config.toml
win_length = 512
encoder_arch = "shufflenet_v2"
decoder_qk_norm = false
warmup_steps = 140
Rows from block 7 of the audio encoder, named by matrix and row number. Each number is 500 + 25 x the weight over its row's rms, rounded and kept within 0 to 999. All counts start at 0. Numbers have three digits each. After the name is the row's rms in percent of the matrix's.
# side0: side depthwise 5x5 conv, stride 2 (encoder.blocks.7.side.0.weight, 192x1x5x5), a 5x5 kernel
side0.0 094:478491479462483483488468489478480460480498506484459464475477528513468474464
side0.1 095:508488519495524485477517471520523496492497546466476488449519473468469464522
side0.2 100:515509486508503544503495493531565534554522514536488474499491512488492520488
side0.3 101:457505456480501501505530509527515496517515532465447472460516507518522487485
side0.4 100:472511514516524481488484468471492454449442480514526498529517484489500506489
side0.5 101:498548521521525540499538544548536510489519470516503523519496487501484505490
side0.6 109:477456479444435521493526493511523529482514485523500524502510477490497504497
side0.7 097:472525519499518494502539503522499523524558523447485490481483487481529483469
side0.8 104:522503514495498520500527515519467480483495476545546548539544478489504499518
side0.9 093:491464477467478498485486473437539481540490481532479493483485482518484509492
side0.10 109:444485502495480479457456478475486464471503509511463497472487492518476504473
side0.11 098:523472530467505534508515486504522485487515501548500504533536548515537503530
side0.12 108:529529528543509475474529473511499526535500516481483465478461481473502480525
side0.13 099:528470525498474536529493502476549540495534489539511503513486533519505518471
side0.14 105:538546528527523509527490522521483518496538530493532487522519455508469500511
side0.15 102:488526480538520512513520482475492517505535520463529503565533500500480523483
side0.16 108:480476491456465513522491498518491511468508473509540536516541534497497537529
side0.17 102:527478500459493482509476470493509532487507489458479491537515496490529563523
side0.18 115:541526535529489528468515467478543505530506515514535539488524502517486510513
side0.19 095:479479504506492496502480471503447485504521526497525502528483448466457459490
side0.20 089:474497502508526475486495470471467466455476493521516520557512512472482475516
side0.21 101:529535542515493485527478477484492505517504518480495448483469492480496461452
side0.22 096:487476508516501530528528516505506446487447482514484473468465529524507524507
side0.23 103:468499501514482541540512546511535476473484505482519482472474514480529517537
side0.24 109:481494497511486512451451451463501491520519480520495525534530516516526474499
side0.25 104:460498474494501487534480491529535532511541535499519480518534527504489504546
side0.26 099:469455449484489494513468478467508506512450473500481458489513490524481506505
side0.27 109:525536481547511518534487479488531534478485517483508470448495532503516519491
side0.28 116:475506509502515475506510512490490453493511489441436463499487524496529500522
side0.29 091:496507499475498560554550509514533517515502526490469472498490511488529505512
side0.30 101:541532495510475486514486442456470489498472480507534510492472475522487505476
side0.31 091:506509464498476493474463509482513497488491462460463446504455515521488490480
side0.32 104:520533497531496477484518476521539536520550472509469508470498495473502467474
side0.33 103:468508519478490460462505444455519527499512498467486490508528465490491498523
side0.34 094:438453458501479477493461495512459474503532499485492491500502513520492523511
side0.35 098:500498464482445522474482505486547541519553513522503515513490491502522490478
side0.36 099:478446445438484492500513492475484484475480507512508501518521502482514529516
side0.37 104:491494522521500470481455508490506524529509499516531528527545467475478462464
side0.38 102:546521516533530520509530512530486513502507476527526540493484552508534495486
side0.39 102:495508484516528524494489479531451477455462489494491461458498493485480493539
side0.40 110:467483499488487477461498510493489479456469501544544538519523524519534497498
side0.41 096:475484506492499466489446482500452478457474488455503477470476505483502513489
side0.42 101:491514503519490546538542549520483505518546536499513527520486487470504490491
side0.43 109:541506525500539493443480509505516475510508535518451531477522478487491501487
side0.44 100:523507495491486528474471523484496485469460475490450453466482533519520491493
side0.45 098:448461468468479520503500517536477492474469499523474504464495489507514542496
side0.46 098:526499467518456488486466484500528530523510478534529505535491524511522542528
side0.47 086:530490532532514547492541512506477495480529517477515532511558486517514486489
side0.48 105:509483515491500468489512521534460498443500480451469462505506531491512526504
side0.49 093:496491514549538522468543483540478468510466487492457505510515493481518493512
side0.50 098:521547481514513499526476534472499550478530482518554503535498491515497504498
side0.51 099:474498478523493477508475540532479493467502476447465498498477477533522506534
side0.52 098:498508512503494528526535513552487509516523476524532530565524506503482507522
side0.53 097:515494485508504520549515550501531526536491521484510507528541538505509534523
side0.54 104:481487473532523495519471510494510478500510505525488527520458451480460475453
side0.55 099:513493481512492507503480490511469497472470483466444507430500487486514465486
side0.56 096:495494485476491487506533475521475465463468501476493438470467507472492503526
side0.57 099:510488477477507492505467510476529511493509532487435451450494479497488481507
side0.58 098:460500454517479464459453460475491485480512516524502489483470520503510506515
side0.59 104:487462501475475511558525513493532543529497493479470464471501485497509473508
side0.60 100:517523525485523510529523534524491538535536533488496496493483526523511536544
side0.61 105:501530535523473469527500497524505544534500482532552519532525522495500503515
side0.62 103:493497482523506455464454462466517492524488515471483472469491474507472476484
side0.63 096:485455491437469500472473498476506462483473505519488515494479531487526477485
side0.64 104:497528492514474485532487514505521513503525521515551521553523519541503542487
side0.65 099:536513523504518545509483485521524517514480541523449468449497507490490507498
side0.66 092:481501469513476487526475481443491546479531461480524499507516481539491489509
side0.67 106:519516488512494560540529509555504479522510513483454484518476496483518507498
side0.68 091:480513466483495529535515544507528542506525490540502515539518539513486518505
side0.69 091:519494467526501508516518523521566546520492487541529525478517502490497526507
side0.70 098:536507476499494529500467501514529455467472453523501480517477544522512517499
side0.71 104:495453494465486486467515525477524495500477491545512549539486491478532505508
side0.72 104:486522504520538499530541531505517531482490504454462451482486496492525513519
side0.73 096:521532473517469527505527493484519499461487475501495448435502523509502495518
side0.74 108:475514515494514455484497481519441462485522493451492516512520462483481484495
side0.75 101:508468526483509458447453486493534517483520520522525499503534523513480514482
side0.76 115:451456502501500498450492494492471465463472507506463469476516514493499475516
side0.77 107:548485516549492541527515542505525491501538488492480525521476520496516529501
side0.78 102:479490493496471502527453505464529504478518493493527436488516512543489500529
side0.79 102:546510542513508527529514513489512476445465498474478452497484490501501524499
side0.80 103:483543493506505493511504488484483509501528480503509527553526523510533558545
side0.81 102:487485457445444500513527520519494495515500478535494496518490508477461474513
side0.82 096:510477510512468505474498511484519492473487468473457441449510536513492510504
side0.83 102:493516524516535525510537499519511490505464506485454466455500545500535515482
side0.84 107:543517541533525529531523519560503472488479533506493512485511513493503522501
side0.85 108:514508525524529490501498499525533532533517536503478499494511457457460462483
side0.86 101:549499528521518479466448468468499497516516507476466475491493499537523510514
side0.87 100:498490474495514553535530519517524530500487473484498476470511461478479450501
side0.88 102:535499546491486545500555507508533505536479500535511514528488504506531522493
side0.89 106:514469473506478454450505482481509477480488504453478493522487488505539540499
side0.90 110:525470498475488497510527497508480474495492506528512490525498551563535541497
side0.91 108:481535478474523489510506466466490517462503454469513457491483480510479470524
side0.92 111:494492516510488471479514488524522506505510518527527560522564478465506481507
side0.93 091:538544519549497489536501497477491502509500473537520486550528478521504519507
side0.94 093:477466475447496479471463487527490478474482468487516493494486531536521529499
side0.95 098:542521533491486506538543488498527485472470465542511486477496495537493523510
side0.96 105:485517523490507458441460490515490462467470469478471495497493489488477507523
side0.97 096:515526496487515482516475510533495523522551542457459478506520481507491513537
side0.98 090:496471462476472493506478465457471480476471496529497526535538510504490512530
side0.99 094:489487511521494529520510504525510531561524553464465504477508513530517491496
side0.100 101:477518501519501514526528537498460460452481508508499514509532467481465473472
side0.101 087:480486495494477511518447470462517513455481501530524466487484538532495488485
side0.102 091:528500495475501512527513520516503544545517504515521538518543485535511522544
side0.103 100:477516507519487526518476534479527485501502493506487516499461540542522552461
side0.104 098:458473461462466456484489491499491470506478503521546512504528507520528494483
side0.105 098:519523548519466488507521520510531523538521549502488472503513531484519534492
side0.106 101:461507472470516492500535477531465477490482488523492511486535550510548505497
side0.107 104:505509478542493493538481536534495532498552487481518478489533507545494515517
side0.108 104:472518474515491465505454515510478459444491463498495516487520531508504514531
side0.109 103:505500482490524477472499472476467454454457513507445494472486509506485511500
side0.110 100:489490501470510519514531538535527502512526541514532526546507493525538479516
side0.111 095:457464512484491529473491513508519549531549517495481485517524532533491506500
side0.112 110:503498509518519503480492508499561543561524537477497492464487508509525494518
side0.113 095:472473482525513488504484505495480482480495485455453474463499540516541512532
side0.114 102:478465491498457474492492473463503472477509484502499488491472533508547526548
side0.115 092:513471480532508478516477516502467467462475497502490531543546494504524535523
side0.116 102:537509536501521481462473468471460485507464494491482533483529479475492468501
side0.117 092:530499519530533531497516518542485512525520507501494498560532502472477460500
side0.118 101:481492516504472544527494491481539493492485471542531535528497541521520532503
side0.119 091:547516504490493532528490507494514513500540516535503492543531480513497555532
side0.120 100:520527510524491504468502468457535528551526529476509478498487485498496475461
side0.121 091:500508501486482521536534526509505478506502523448464494485468525520531550524
side0.122 107:490492519501506511517489458473490519526517478540565533520526500510519540491
side0.123 102:532536510508473490469483482500454486492480486472463504470518474532527545497
side0.124 085:488499508500520478481488461500477456480507512455463455463481474511516512533
side0.125 110:485537494465449524520461518467531496493485501492513482520477520503538511541
side0.126 101:496534524528494491524508505498480507478487506490458471455463461450473501480
side0.127 097:465496494462516527518539484525557538534494513467511521528502496502511475497
side0.128 101:539506524500524510495522533499445487456461492515511504506497457458490493481
side0.129 092:515504503516542468511466499464470498454484481546502512517534518509515537482
side0.130 101:480503473477471478467472469489514473480464468522508461479460524486525478500
side0.131 099:492489499477534510498490478479512555530546499519530534504536477528497532482
side0.132 102:453476439482503466491501479511526513525489537479457479499499524495483490518
side0.133 099:458461527470482499514500526499504505510471544478494518468506528534553500502
side0.134 100:475486488474496507486517513486525489536515547542511548508545495473478471518
side0.135 089:519549520515504516509488494480510521549492497519514541512509515519559517539
side0.136 104:516504515481498490482471480503467488462468490512536539537553496518486521535
side0.137 101:484498491457464516503483532493456500459491479480507491516513540553530503486
side0.138 095:521500531530502476496494525487474503493486479533556552524526489455514505500
side0.139 094:457496456485482484498513459511499496487543512505487513491462475451496475463
side0.140 098:541539500523493531504491477486535558529513496510503533501483496546484509478
side0.141 098:546493504500540501511497504525530492515456514537467510474480510498464452478
side0.142 094:498472519470546554501511489538503487507492463506484490466478493476509449495
side0.143 090:501491524533552534499505496522456452510491516497459491480539518515502497522
side0.144 097:522521502562513547506545506520500525502532509526498477514461505495470509486
side0.145 095:500527502529516523538532506512508545483567489513508540488531494514486512510
side0.146 103:427476471481494480488483468467507522524485506517520513504534497522526516477
side0.147 087:456482454458496494527533512535507481486460487504493500451488513493528483497
side0.148 090:545521527549528510500513530548506519536520534509496503502489503493481518460
side0.149 099:479513468506529430453494472509494486539491495483532523524490492477495497506
side0.150 102:502532509534519473473471475487487514518456528537508508485515522461470465517
side0.151 102:544489496522519484467481468466485470525513511516477474484524448488480466491
side0.152 104:517486503509514493490480497493495510491512504465483418446465525500523494515
side0.153 092:465505491543487512499511532505523516529558543493481501501521480469463487482
side0.154 096:522530508554523525492485477467513500533553488502517513524512491490460522479
side0.155 098:501538532499493532528508480469489465481458451518488475514476516526514524483
side0.156 105:459479462459489531501523489508500466492494486546540532533519505504495477482
side0.157 096:526494488522504471461509477483536529481508495454485501468492541552510520493
side0.158 096:475509497488501450489516478486480511494529482530531515506524543531558489478
side0.159 113:443457470457463498481477516490479466501498493497535531524504527495492507494
side0.160 114:459482472483511499495528524525432455479467491508490482508479483516503509522
side0.161 104:497536484535502497514464524510537533509484535475470455484468490496525474522
side0.162 114:470483437449444525484478497516509504477509474520516515498483506483503508511
side0.163 111:497549534544521526547516526510518540480516501513533509504503528484482520511
side0.164 096:465450474492460539536541512525477523500516506469495498502519518477507503523
side0.165 098:484499506520507529494525510490527487559531511462449502466473487482478473509
side0.166 104:535559535547524492479496469462494483489478496490508483520525528512518514489
side0.167 093:523518493537528489494462483442497511466465455518507517520530509514519516504
side0.168 098:512529502521507500513507486518556536524524498531513525545520535479521464490
side0.169 097:486522490510509517525539492541543520532508503516485504498509445492455488462
side0.170 100:519516544497532506510523522517484474475496483522563535541511509479477508506
side0.171 101:510508522510484504508478479496480507489530527427479443491475515518525514516
side0.172 099:490509524491467480464504489484506497526483526464470490449475490458500451506
side0.173 086:475463468458474460505468529492480531494504500537504490540489505530496527484
side0.174 093:507512487518496495530491512496535518544552499547491489495483558521481501474
side0.175 092:522485522469494544480495492512528471483455509522478502487461553522514473508
side0.176 100:498506482517487535504509511483528540556499532528501510471446489514477490470
side0.177 096:462495448492488484488490503481532548529552516525488512484470506503498529486
side0.178 100:480489502508503522499529506490465463480477484512538543545552495510476470497
side0.179 099:486483509483509539503505458486488474472498514540498517560538493515503529536
side0.180 103:499515484478497499503477476475475518484484467480489444462488475462476467464
side0.181 100:514516506479534506490496519464512494501484461466474451454453508519517521502
side0.182 094:488465475485464503488518475483498483491474472481472461444453494504473495509
side0.183 102:466499510504486499482474513492525488491458454507478510520465527516553512545
side0.184 113:506489501499477489534492537494463508501485485516517522486489528538541550550
side0.185 094:503465494471502502475477495512510465514446510489527548502560491511490523504
side0.186 100:481536480520513484541538542522522548516513526506528508519509489533504488472
side0.187 091:525522524529512549537550522495516505546527507491496510528479478496487470508
side0.188 096:465488516544545451461465496486488470473485497473481501468502480503486498500
side0.189 098:515530531520484535523516512484483521540530492546534534536519504485517487522
side0.190 102:476541513526529499499502487490486513538555521475539506541528499515511529480
side0.191 099:482532500505583506469478496510498470533481513505486500490537495499484516532