config.yaml
tokenizer: "word"
encoder_activation: "silu"
encoder_stem: "deep"
decoder_tie_embeddings: true
optimizer: "adamw"
beta2: 0.999
warmup_steps: 140
Rows from block 7 of the audio encoder, named by matrix and row number. Each number is 128 + 32 x the weight over its row's rms, rounded and kept within 0 to 255. All counts start at 0. Numbers have three digits each. After the name is the row's rms in percent of the matrix's.
# dw: depthwise 5x5 conv, stride 2 (encoder.blocks.7.dw.weight, 192x1x5x5), a 5x5 kernel
dw.0 106:111145115144158114058099059090133125149110145175174143153173095130116082136
dw.1 094:151121099163115149128171107104130168142166179097075040108112143121153145115
dw.2 093:094136132133132166154128193110157175124088114175196147178161132086116133111
dw.3 096:169181178181128099131087113107182147158183162125102096119110120163144131150
dw.4 097:139097155112179086112155127181056110131122144080079096132144086132094109114
dw.5 098:113130108138170149117110132187100085118108141143174139168216101130165152158
dw.6 094:093111062110155142128136168093093128131149097125121064125127109130055123072
dw.7 095:110129112113122109101047053117111133123090127087097106074096098115132165137
dw.8 099:154114115151125133110102112110109104082055077116068082081087101102124124142
dw.9 098:080148094121127117091059099132170155181145156147128166196154149128116125149
dw.10 098:083124132168165136149167109125125078086155127121177122159116163156182192153
dw.11 105:136164162145175103143153171117079119079083101172142138168161091102118081111
dw.12 107:127113118105155102092130149106111139094152151176156132178180190146135194168
dw.13 101:162149101165149086140133155129080123085125139189147148164206167119116139156
dw.14 102:100096141087143189151121146140122128105101120199162164203138163132116161122
dw.15 098:098098085129141176177161189181065102109154111114153140134139140131161152106
dw.16 101:146112111178144108090104150172152141093115115100130064125132090103053124082
dw.17 095:133141125108175098094054090079130075092114138123115153088154078100108141133
dw.18 103:174128135157199137105069138111134129071077100105132153129182126088107126144
dw.19 094:083127085161129107103101118119068097075060090129126112096143135171156117158
dw.20 097:119112125110128150140157110106078098134099154151191160196145087077090123091
dw.21 095:115187176163170130165146183156076124137137120131153110108125127159175138188
dw.22 111:120138153148125111162078161114083093094153091122137068141083086153087162087
dw.23 102:083111138096121099105109107113086144111131155083065075066123132166167159137
dw.24 104:141161129122130134094114151119136108088076095165175198181196120117125116114
dw.25 106:097126128076131156173167160170109073065126133101113134168139181148149150147
dw.26 097:060068098115129072086117074113153136123100139110142130133160120160167144172
dw.27 101:083056080127119172169138169132164147163152109085125148160160130081119129114
dw.28 099:080050065065086115122111106131117155158118147167125151145158134126104129153
dw.29 098:094120177185180183145148134126145135151126121162118082101052154109134107128
dw.30 110:105092121141119175109156145153150122168122158204168186156158150131123170165
dw.31 108:142149101118087115150150096135150137089078076152139120158151112123188190184
dw.32 103:128114099104101114133094134110105126110091091167200167202179104140099130123
dw.33 103:152158166168150088087080155137109130081137082067078080121123120123132141104
dw.34 105:099099126085140139083082063094119135112129134094113075161170101103085152159
dw.35 102:147104174129149163118130140162119058112133099121076066078105169114091107114
dw.36 092:122137171157165149156190190115159139112156111159162147151077140172131125175
dw.37 100:165138146185124151104142200087096084099161122113073085144129123106094102124
dw.38 093:124086098087048115091055141116159122128140120094156089109136108120104125171
dw.39 103:173098127103103178157142148140085105079119095180179142181146088121111129157
dw.40 096:165165148177142098109079142109081158090082086091138078113103098147107155131
dw.41 099:091085144079134092095101099150100158131107125048091099082098128119094115117
dw.42 114:155108101158106158166172164122082106057095088108117121147145082141083100133
dw.43 106:082087091137064178173160176114085150129134094179123115126092124124106137136
dw.44 103:056105109153134087095132089125106148127115188110129127087102185172163115153
dw.45 094:133087110062074173146155108142171132165176178170136146141109150104106131148
dw.46 095:116176112168159123144139129150098103170080159114066103060091155096122135151
dw.47 101:187166188141148133098165166153147160171103177118106151100154081121148115110
dw.48 095:131156159164132169175143126142185175157202179109117162119102135156116101131
dw.49 094:174202146145104152104154174158106111101121145111148129151178200147118147146
dw.50 103:074077116125109157186148181161117129166139148158125150176151086163116127167
dw.51 117:132113092129118093162097137113184185170191130140173136147147150179122158163
dw.52 105:142183115148103099141077121141131102063120066102159088153138119173112164099
dw.53 093:116154199155165158162107112132163157187152127098111091111121089137129094073
dw.54 102:173182135140139139151138148129159159091140074147144081074073121176143163137
dw.55 086:167120154103155113050115080109144096073098072153151142122122124126139076108
dw.56 108:140152119111097130193183196167188165172148137141125162139125144150139149118
dw.57 101:062051056108076101138106093128135149129166134130150122123138104145113119157
dw.58 108:130148194205202172118119144155128154119091139118118115132092157109147100121
dw.59 092:136114165145130206162195132165108080108138124080103127107132089115140160161
dw.60 105:163121124131117158162121169178092118141103085099101120115160169190169182158
dw.61 103:141126137103080160176112106118076127105141119078121067079076122117136073111
dw.62 102:110098152093124154088143099139109075109090127137091103050158156139169080120
dw.63 099:134148105117144072149099118143103105149148157040093092115170102071149123136
dw.64 103:078130123135145081118126169094124107141115109135157148147169200200162165142
dw.65 100:081105090114101098099131069083131055127068125149120160100106112106145143142
dw.66 105:122160111156130077140124096144085059103091122072083081099096100119105112138
dw.67 107:098081089122131090116153092094178170183149145123166161161163149110140091095
dw.68 099:095069116089094073103117095079144148106113133162128187170174137136142102134
dw.69 108:138101085113081139112157130145110150156139131197183171165174093153145168107
dw.70 099:176123095098086148147095085108153123081131140114096148156150186147135162196
dw.71 107:120048056043097161146125122153121135150117125117103129127117134128100130165
dw.72 101:097110136121107084077069089112175134123118163166164128088162111134114063110
dw.73 104:143156136133128121074113049087151151113089097094156151098117082096136074131
dw.74 102:160095106127090103110108113124138165122154125147191199194146111167149165124
dw.75 101:141086129075034147119101079108148105112108100140165121100115091089138117125
dw.76 097:176177155183113117103103094161162153175186187125151102115143134135110109118
dw.77 101:118101137159118158124116143109113179176156168174184136179146084104072127106
dw.78 106:102181117180128119084153155136147125146147151147165147167166078079113084082
dw.79 098:113143118128118166152188172126181188150194135144104098168142111085136111120
dw.80 096:137139126148093104062078120090095059080120098129129128149175101098111157110
dw.81 104:099105071137112123104098119109163177145166172098108146091108183163186107140
dw.82 093:162138180123160123147130134104145172187170146168140203137189128113132145121
dw.83 104:082131111110142059081075086127098146181169181140129137135096126140144129159
dw.84 100:156127134131149070125156158114093141139174202069116088108145074115105148138
dw.85 097:098108131132134085041117077103143087137164138158107139134189121095116101160
dw.86 107:116104104068058127158107108087151123075092087116133077153133096159143128108
dw.87 094:112128125136125123123156194182105137139117132112090139108160031084104096118
dw.88 105:091164111157104173167130129077137090092136112098137082146063112177132150092
dw.89 108:148069082050120164146112121107181159145098114165119146110110148159168134151
dw.90 102:158161169128159180138143161130197167139151122094150129146095078093085095138
dw.91 102:197173158167157166093096093106126167122163147177152137178153114107127115126
dw.92 106:180185149134185155155118137129140117130102073120097111064131156156158177130
dw.93 089:141150095106104140099139103103065074089102094091146106112087106076156088109
dw.94 101:132139128137137114154169143176139099100134100103059069078107115101138072088
dw.95 106:146139163192132134126127111088140138174125149155152188186174117114159080163
dw.96 104:089071077101148128138156168115135089101122110093089088081121136085091092102
dw.97 098:071093093124104089104080108110122080102079130161080164144100170136136160140
dw.98 103:088039073123153086108096160140114113099134157103131096142135087098135164140
dw.99 093:099074101060080097137126154157128128144116110163127173117197123131153161159
dw.100 094:112126091113076098116147168154123055070103092149098091093104098124148157141
dw.101 108:116127086122086127096161145113145179148159122059065081099108129099089131112
dw.102 096:145108138101120209180202180142130095092118098159121119114111118146133143154
dw.103 094:168110091110110154175106137121164081089116090150156160150121186181131173150
dw.104 102:073141111092086112095067127088182097130131158158132150146121126149174095173
dw.105 103:114162124110105089105087102089124155144185139096103114131092188158157126196
dw.106 100:189175122132162161161164124160138115102129120171089082075092146160161116155
dw.107 099:134168133168152151152101157150102089130074101057100094139088138101103129078
dw.108 102:114095099149155074055094082082119142153093171119076133141089130114116130127
dw.109 104:141135131094122191212172142173106131097129138094097105130141153108111137072
dw.110 102:123177124164132131119106092092157121155103132145116084102091120081126049069
dw.111 093:151181176202156179140130155089107089109103067151143126112131128109103134127
dw.112 106:133079100103121163163104136081185148170149125165202153144128173130140152137
dw.113 108:089123115104138067112102154145073077113147139101115130178106150182166178124
dw.114 108:143141109091132087094088112082169182188169149151131154161135128105127093080
dw.115 110:123129108119137163157157105108191200210170162130125133145147158120155118136
dw.116 105:093131129160108177156186154121126108129128151184149185151205154145113113133
dw.117 099:158146136098110176167137161143154103110096145147099153141083118132068067068
dw.118 097:091104109120104166176190148165091135172148153161139156127135142113081072095
dw.119 102:153139139120115182176145125142210134148161112163125168144115187158177123115
dw.120 095:099117126127104140161146185177169160180136137140168147144173074080090140119
dw.121 104:109153145163114107128149139149208186206166149134139138111131116131107176109
dw.122 084:127130121116137159176127130191184132166148138112108092098085130166158067081
dw.123 101:098070099069100148126143093128171168120155116170134098096087084111101091119
dw.124 088:158164153165132130128146157112135147112176146131155120157165097091041091078
dw.125 104:142137152146170138112154074148170123215169180130088125104145125093139101118
dw.126 088:115093072108109115158155164165105100099106107129178134153196120153145171174
dw.127 105:073136124165103098147163165152179162180185121086148115151118073137121140140
dw.128 104:111104124101080149100087114127201171172175159157091089112127137156097128107
dw.129 096:129122126123085163178151143125183199190151165119152084159104140140126102142
dw.130 086:110173078115134154187183100133139171156131140183168184114128124144156153131
dw.131 102:145119134151159078088075076121165159168151146126144170135164149170141168172
dw.132 106:136181126188185137134126122141120091099108111073083090074137104118130099166
dw.133 096:124145123141122091079074137083094091124111112098079102106090068138078099113
dw.134 098:094130108164144043084107120115098073106088133096104126147184123113155137149
dw.135 097:106121087082104128089127140154133062084053103153124120125172111105113116084
dw.136 102:154111080117152070088058137136130075068102113132111116100153124133090152109
dw.137 105:097109127147140078127127119145143078057104105111097066075093089101104137132
dw.138 098:076084070094140172132154126200144123124106116091119106088109147141125148180
dw.139 095:160115122127169126089088118130092091128162146093084034125078145136133125147
dw.140 104:105088130118098112184160174120181166146201170139121140125157156128166110109
dw.141 092:065061106113127121112148134164084136118121149143094118127074086164158170171
dw.142 095:062051078062124144144125163165118130135121148105135109103133128096093153110
dw.143 096:129160099141163106090078122158095125176105142146147128180155064116091127071
dw.144 095:122081114091132177146168148100172164154179178132129092108084167145165105137
dw.145 090:165116151140092086104120114153134124166126134086070065050100120151153127112
dw.146 101:169145185159184130112140132135142123089094098126094101074087126162192140142
dw.147 094:108099132084126163126166094122122085107088115194180173119134152185129153099
dw.148 105:073098095083060152168130121140104083141128123122085123106159125178155169152
dw.149 093:140141191168190095092100102105096104136113093132112148122134109171136185174
dw.150 093:120082103068133164163122106125140175160140165060144094111141090111078106134
dw.151 092:089075090097126133121126113108164152120130184183175189160111118114171125154
dw.152 104:157108097124128191139169168169136163093141119175123168153123095160076096094
dw.153 103:177138168120136116101093114079098150093077074119138135157112157190154125171
dw.154 098:183174139150099119083093090099117109107080172124104108133156103071154137172
dw.155 103:114080126113140121146121140131165145168175163200168173148106091089104082119
dw.156 100:104145119118181154084126101113078085105126130144081094115109192120161179164
dw.157 102:123144173163126125160143161167149169173201145149186116174148133155115142097
dw.158 094:123160117125115173157156150125171128174156145105092106054082130175138172157
dw.159 089:176156155142083153104110080069153142125160109152164105116091176160135094088
dw.160 106:149119149108072180159149110147141150126117133160112159097074175189144180150
dw.161 092:185184151129149121164151167106125145157132171150156194151178170103134124145
dw.162 097:168169152177163142133093093103157159131146143152121129114126180168189158181
dw.163 103:102134085105091093111085142084103099083118140161170175179147148163150170136
dw.164 093:134096116111098171134169151107145164136187146169099146092147180161187128166
dw.165 101:141086064061076109149135152172095118107129119133093150106113170159161147152
dw.166 098:145092096111085124112098066051100136101133095148165119102089097154146149100
dw.167 101:156143166139173125186184168172126189115148160155161161143102093113134115136
dw.168 091:113150106153088101163180170121076134113138088080167151134105122194164140144
dw.169 090:171127136133073129087112163097109142070117076148122099140095124173170172167
dw.170 102:085158121136187111131080069092070118103124156119108102102113179150141171135
dw.171 112:157107149110150179139162163127160139179165120111075083070127094096100111096
dw.172 100:177108117159121137109139099145144100111174124076069120127167054113086137164
dw.173 105:076091112139139121096171172159117114121137180063102140173145101085084136142
dw.174 099:115102158091132203196161178136095116099102092129162106116119097127097135102
dw.175 095:136124154110170146106182116136067078124111082114119143196179105132127083128
dw.176 098:162110132155099163134180142129168139190160199152100148098149152096142096159
dw.177 090:140112104139142151135098132110159109107070070153112091094104163138107069059
dw.178 089:147100126083058165112112120146180169147119121212143138139182124135131128126
dw.179 115:092078079141092102162164127109137171118161100185128180167116147147096111099
dw.180 101:205141176123126159109151104126151113136061092119150175126120138099110087078
dw.181 105:162160143156123143140111111091132085145087110085088061067114161147166156113
dw.182 103:107147156112113168107185143103106104078122083068081149144114085101093145099
dw.183 099:105086131100127178111119092139109105098108138050097089048124134111133152123
dw.184 097:081125119135129131104152090139124157149131138142121197209207137139145131156
dw.185 101:120096140130095096135094175131158136132172116103191141186135064128112129072
dw.186 094:174163134198182072075114099117088095104129147136099125102109146157141125147
dw.187 100:086140103081081152121112100073167165125177149137158124091117194142150127102
dw.188 092:101136109124047169138098125150107185181114123185128159095103140160150107130
dw.189 096:162177132173158109130141160119107120068094068126160148179100145130121084088
dw.190 096:053117077094120151182142151197142139135130130114086110096109123145158163155
dw.191 106:153090110128130092100065136072162110146164166086153118110063121126098160104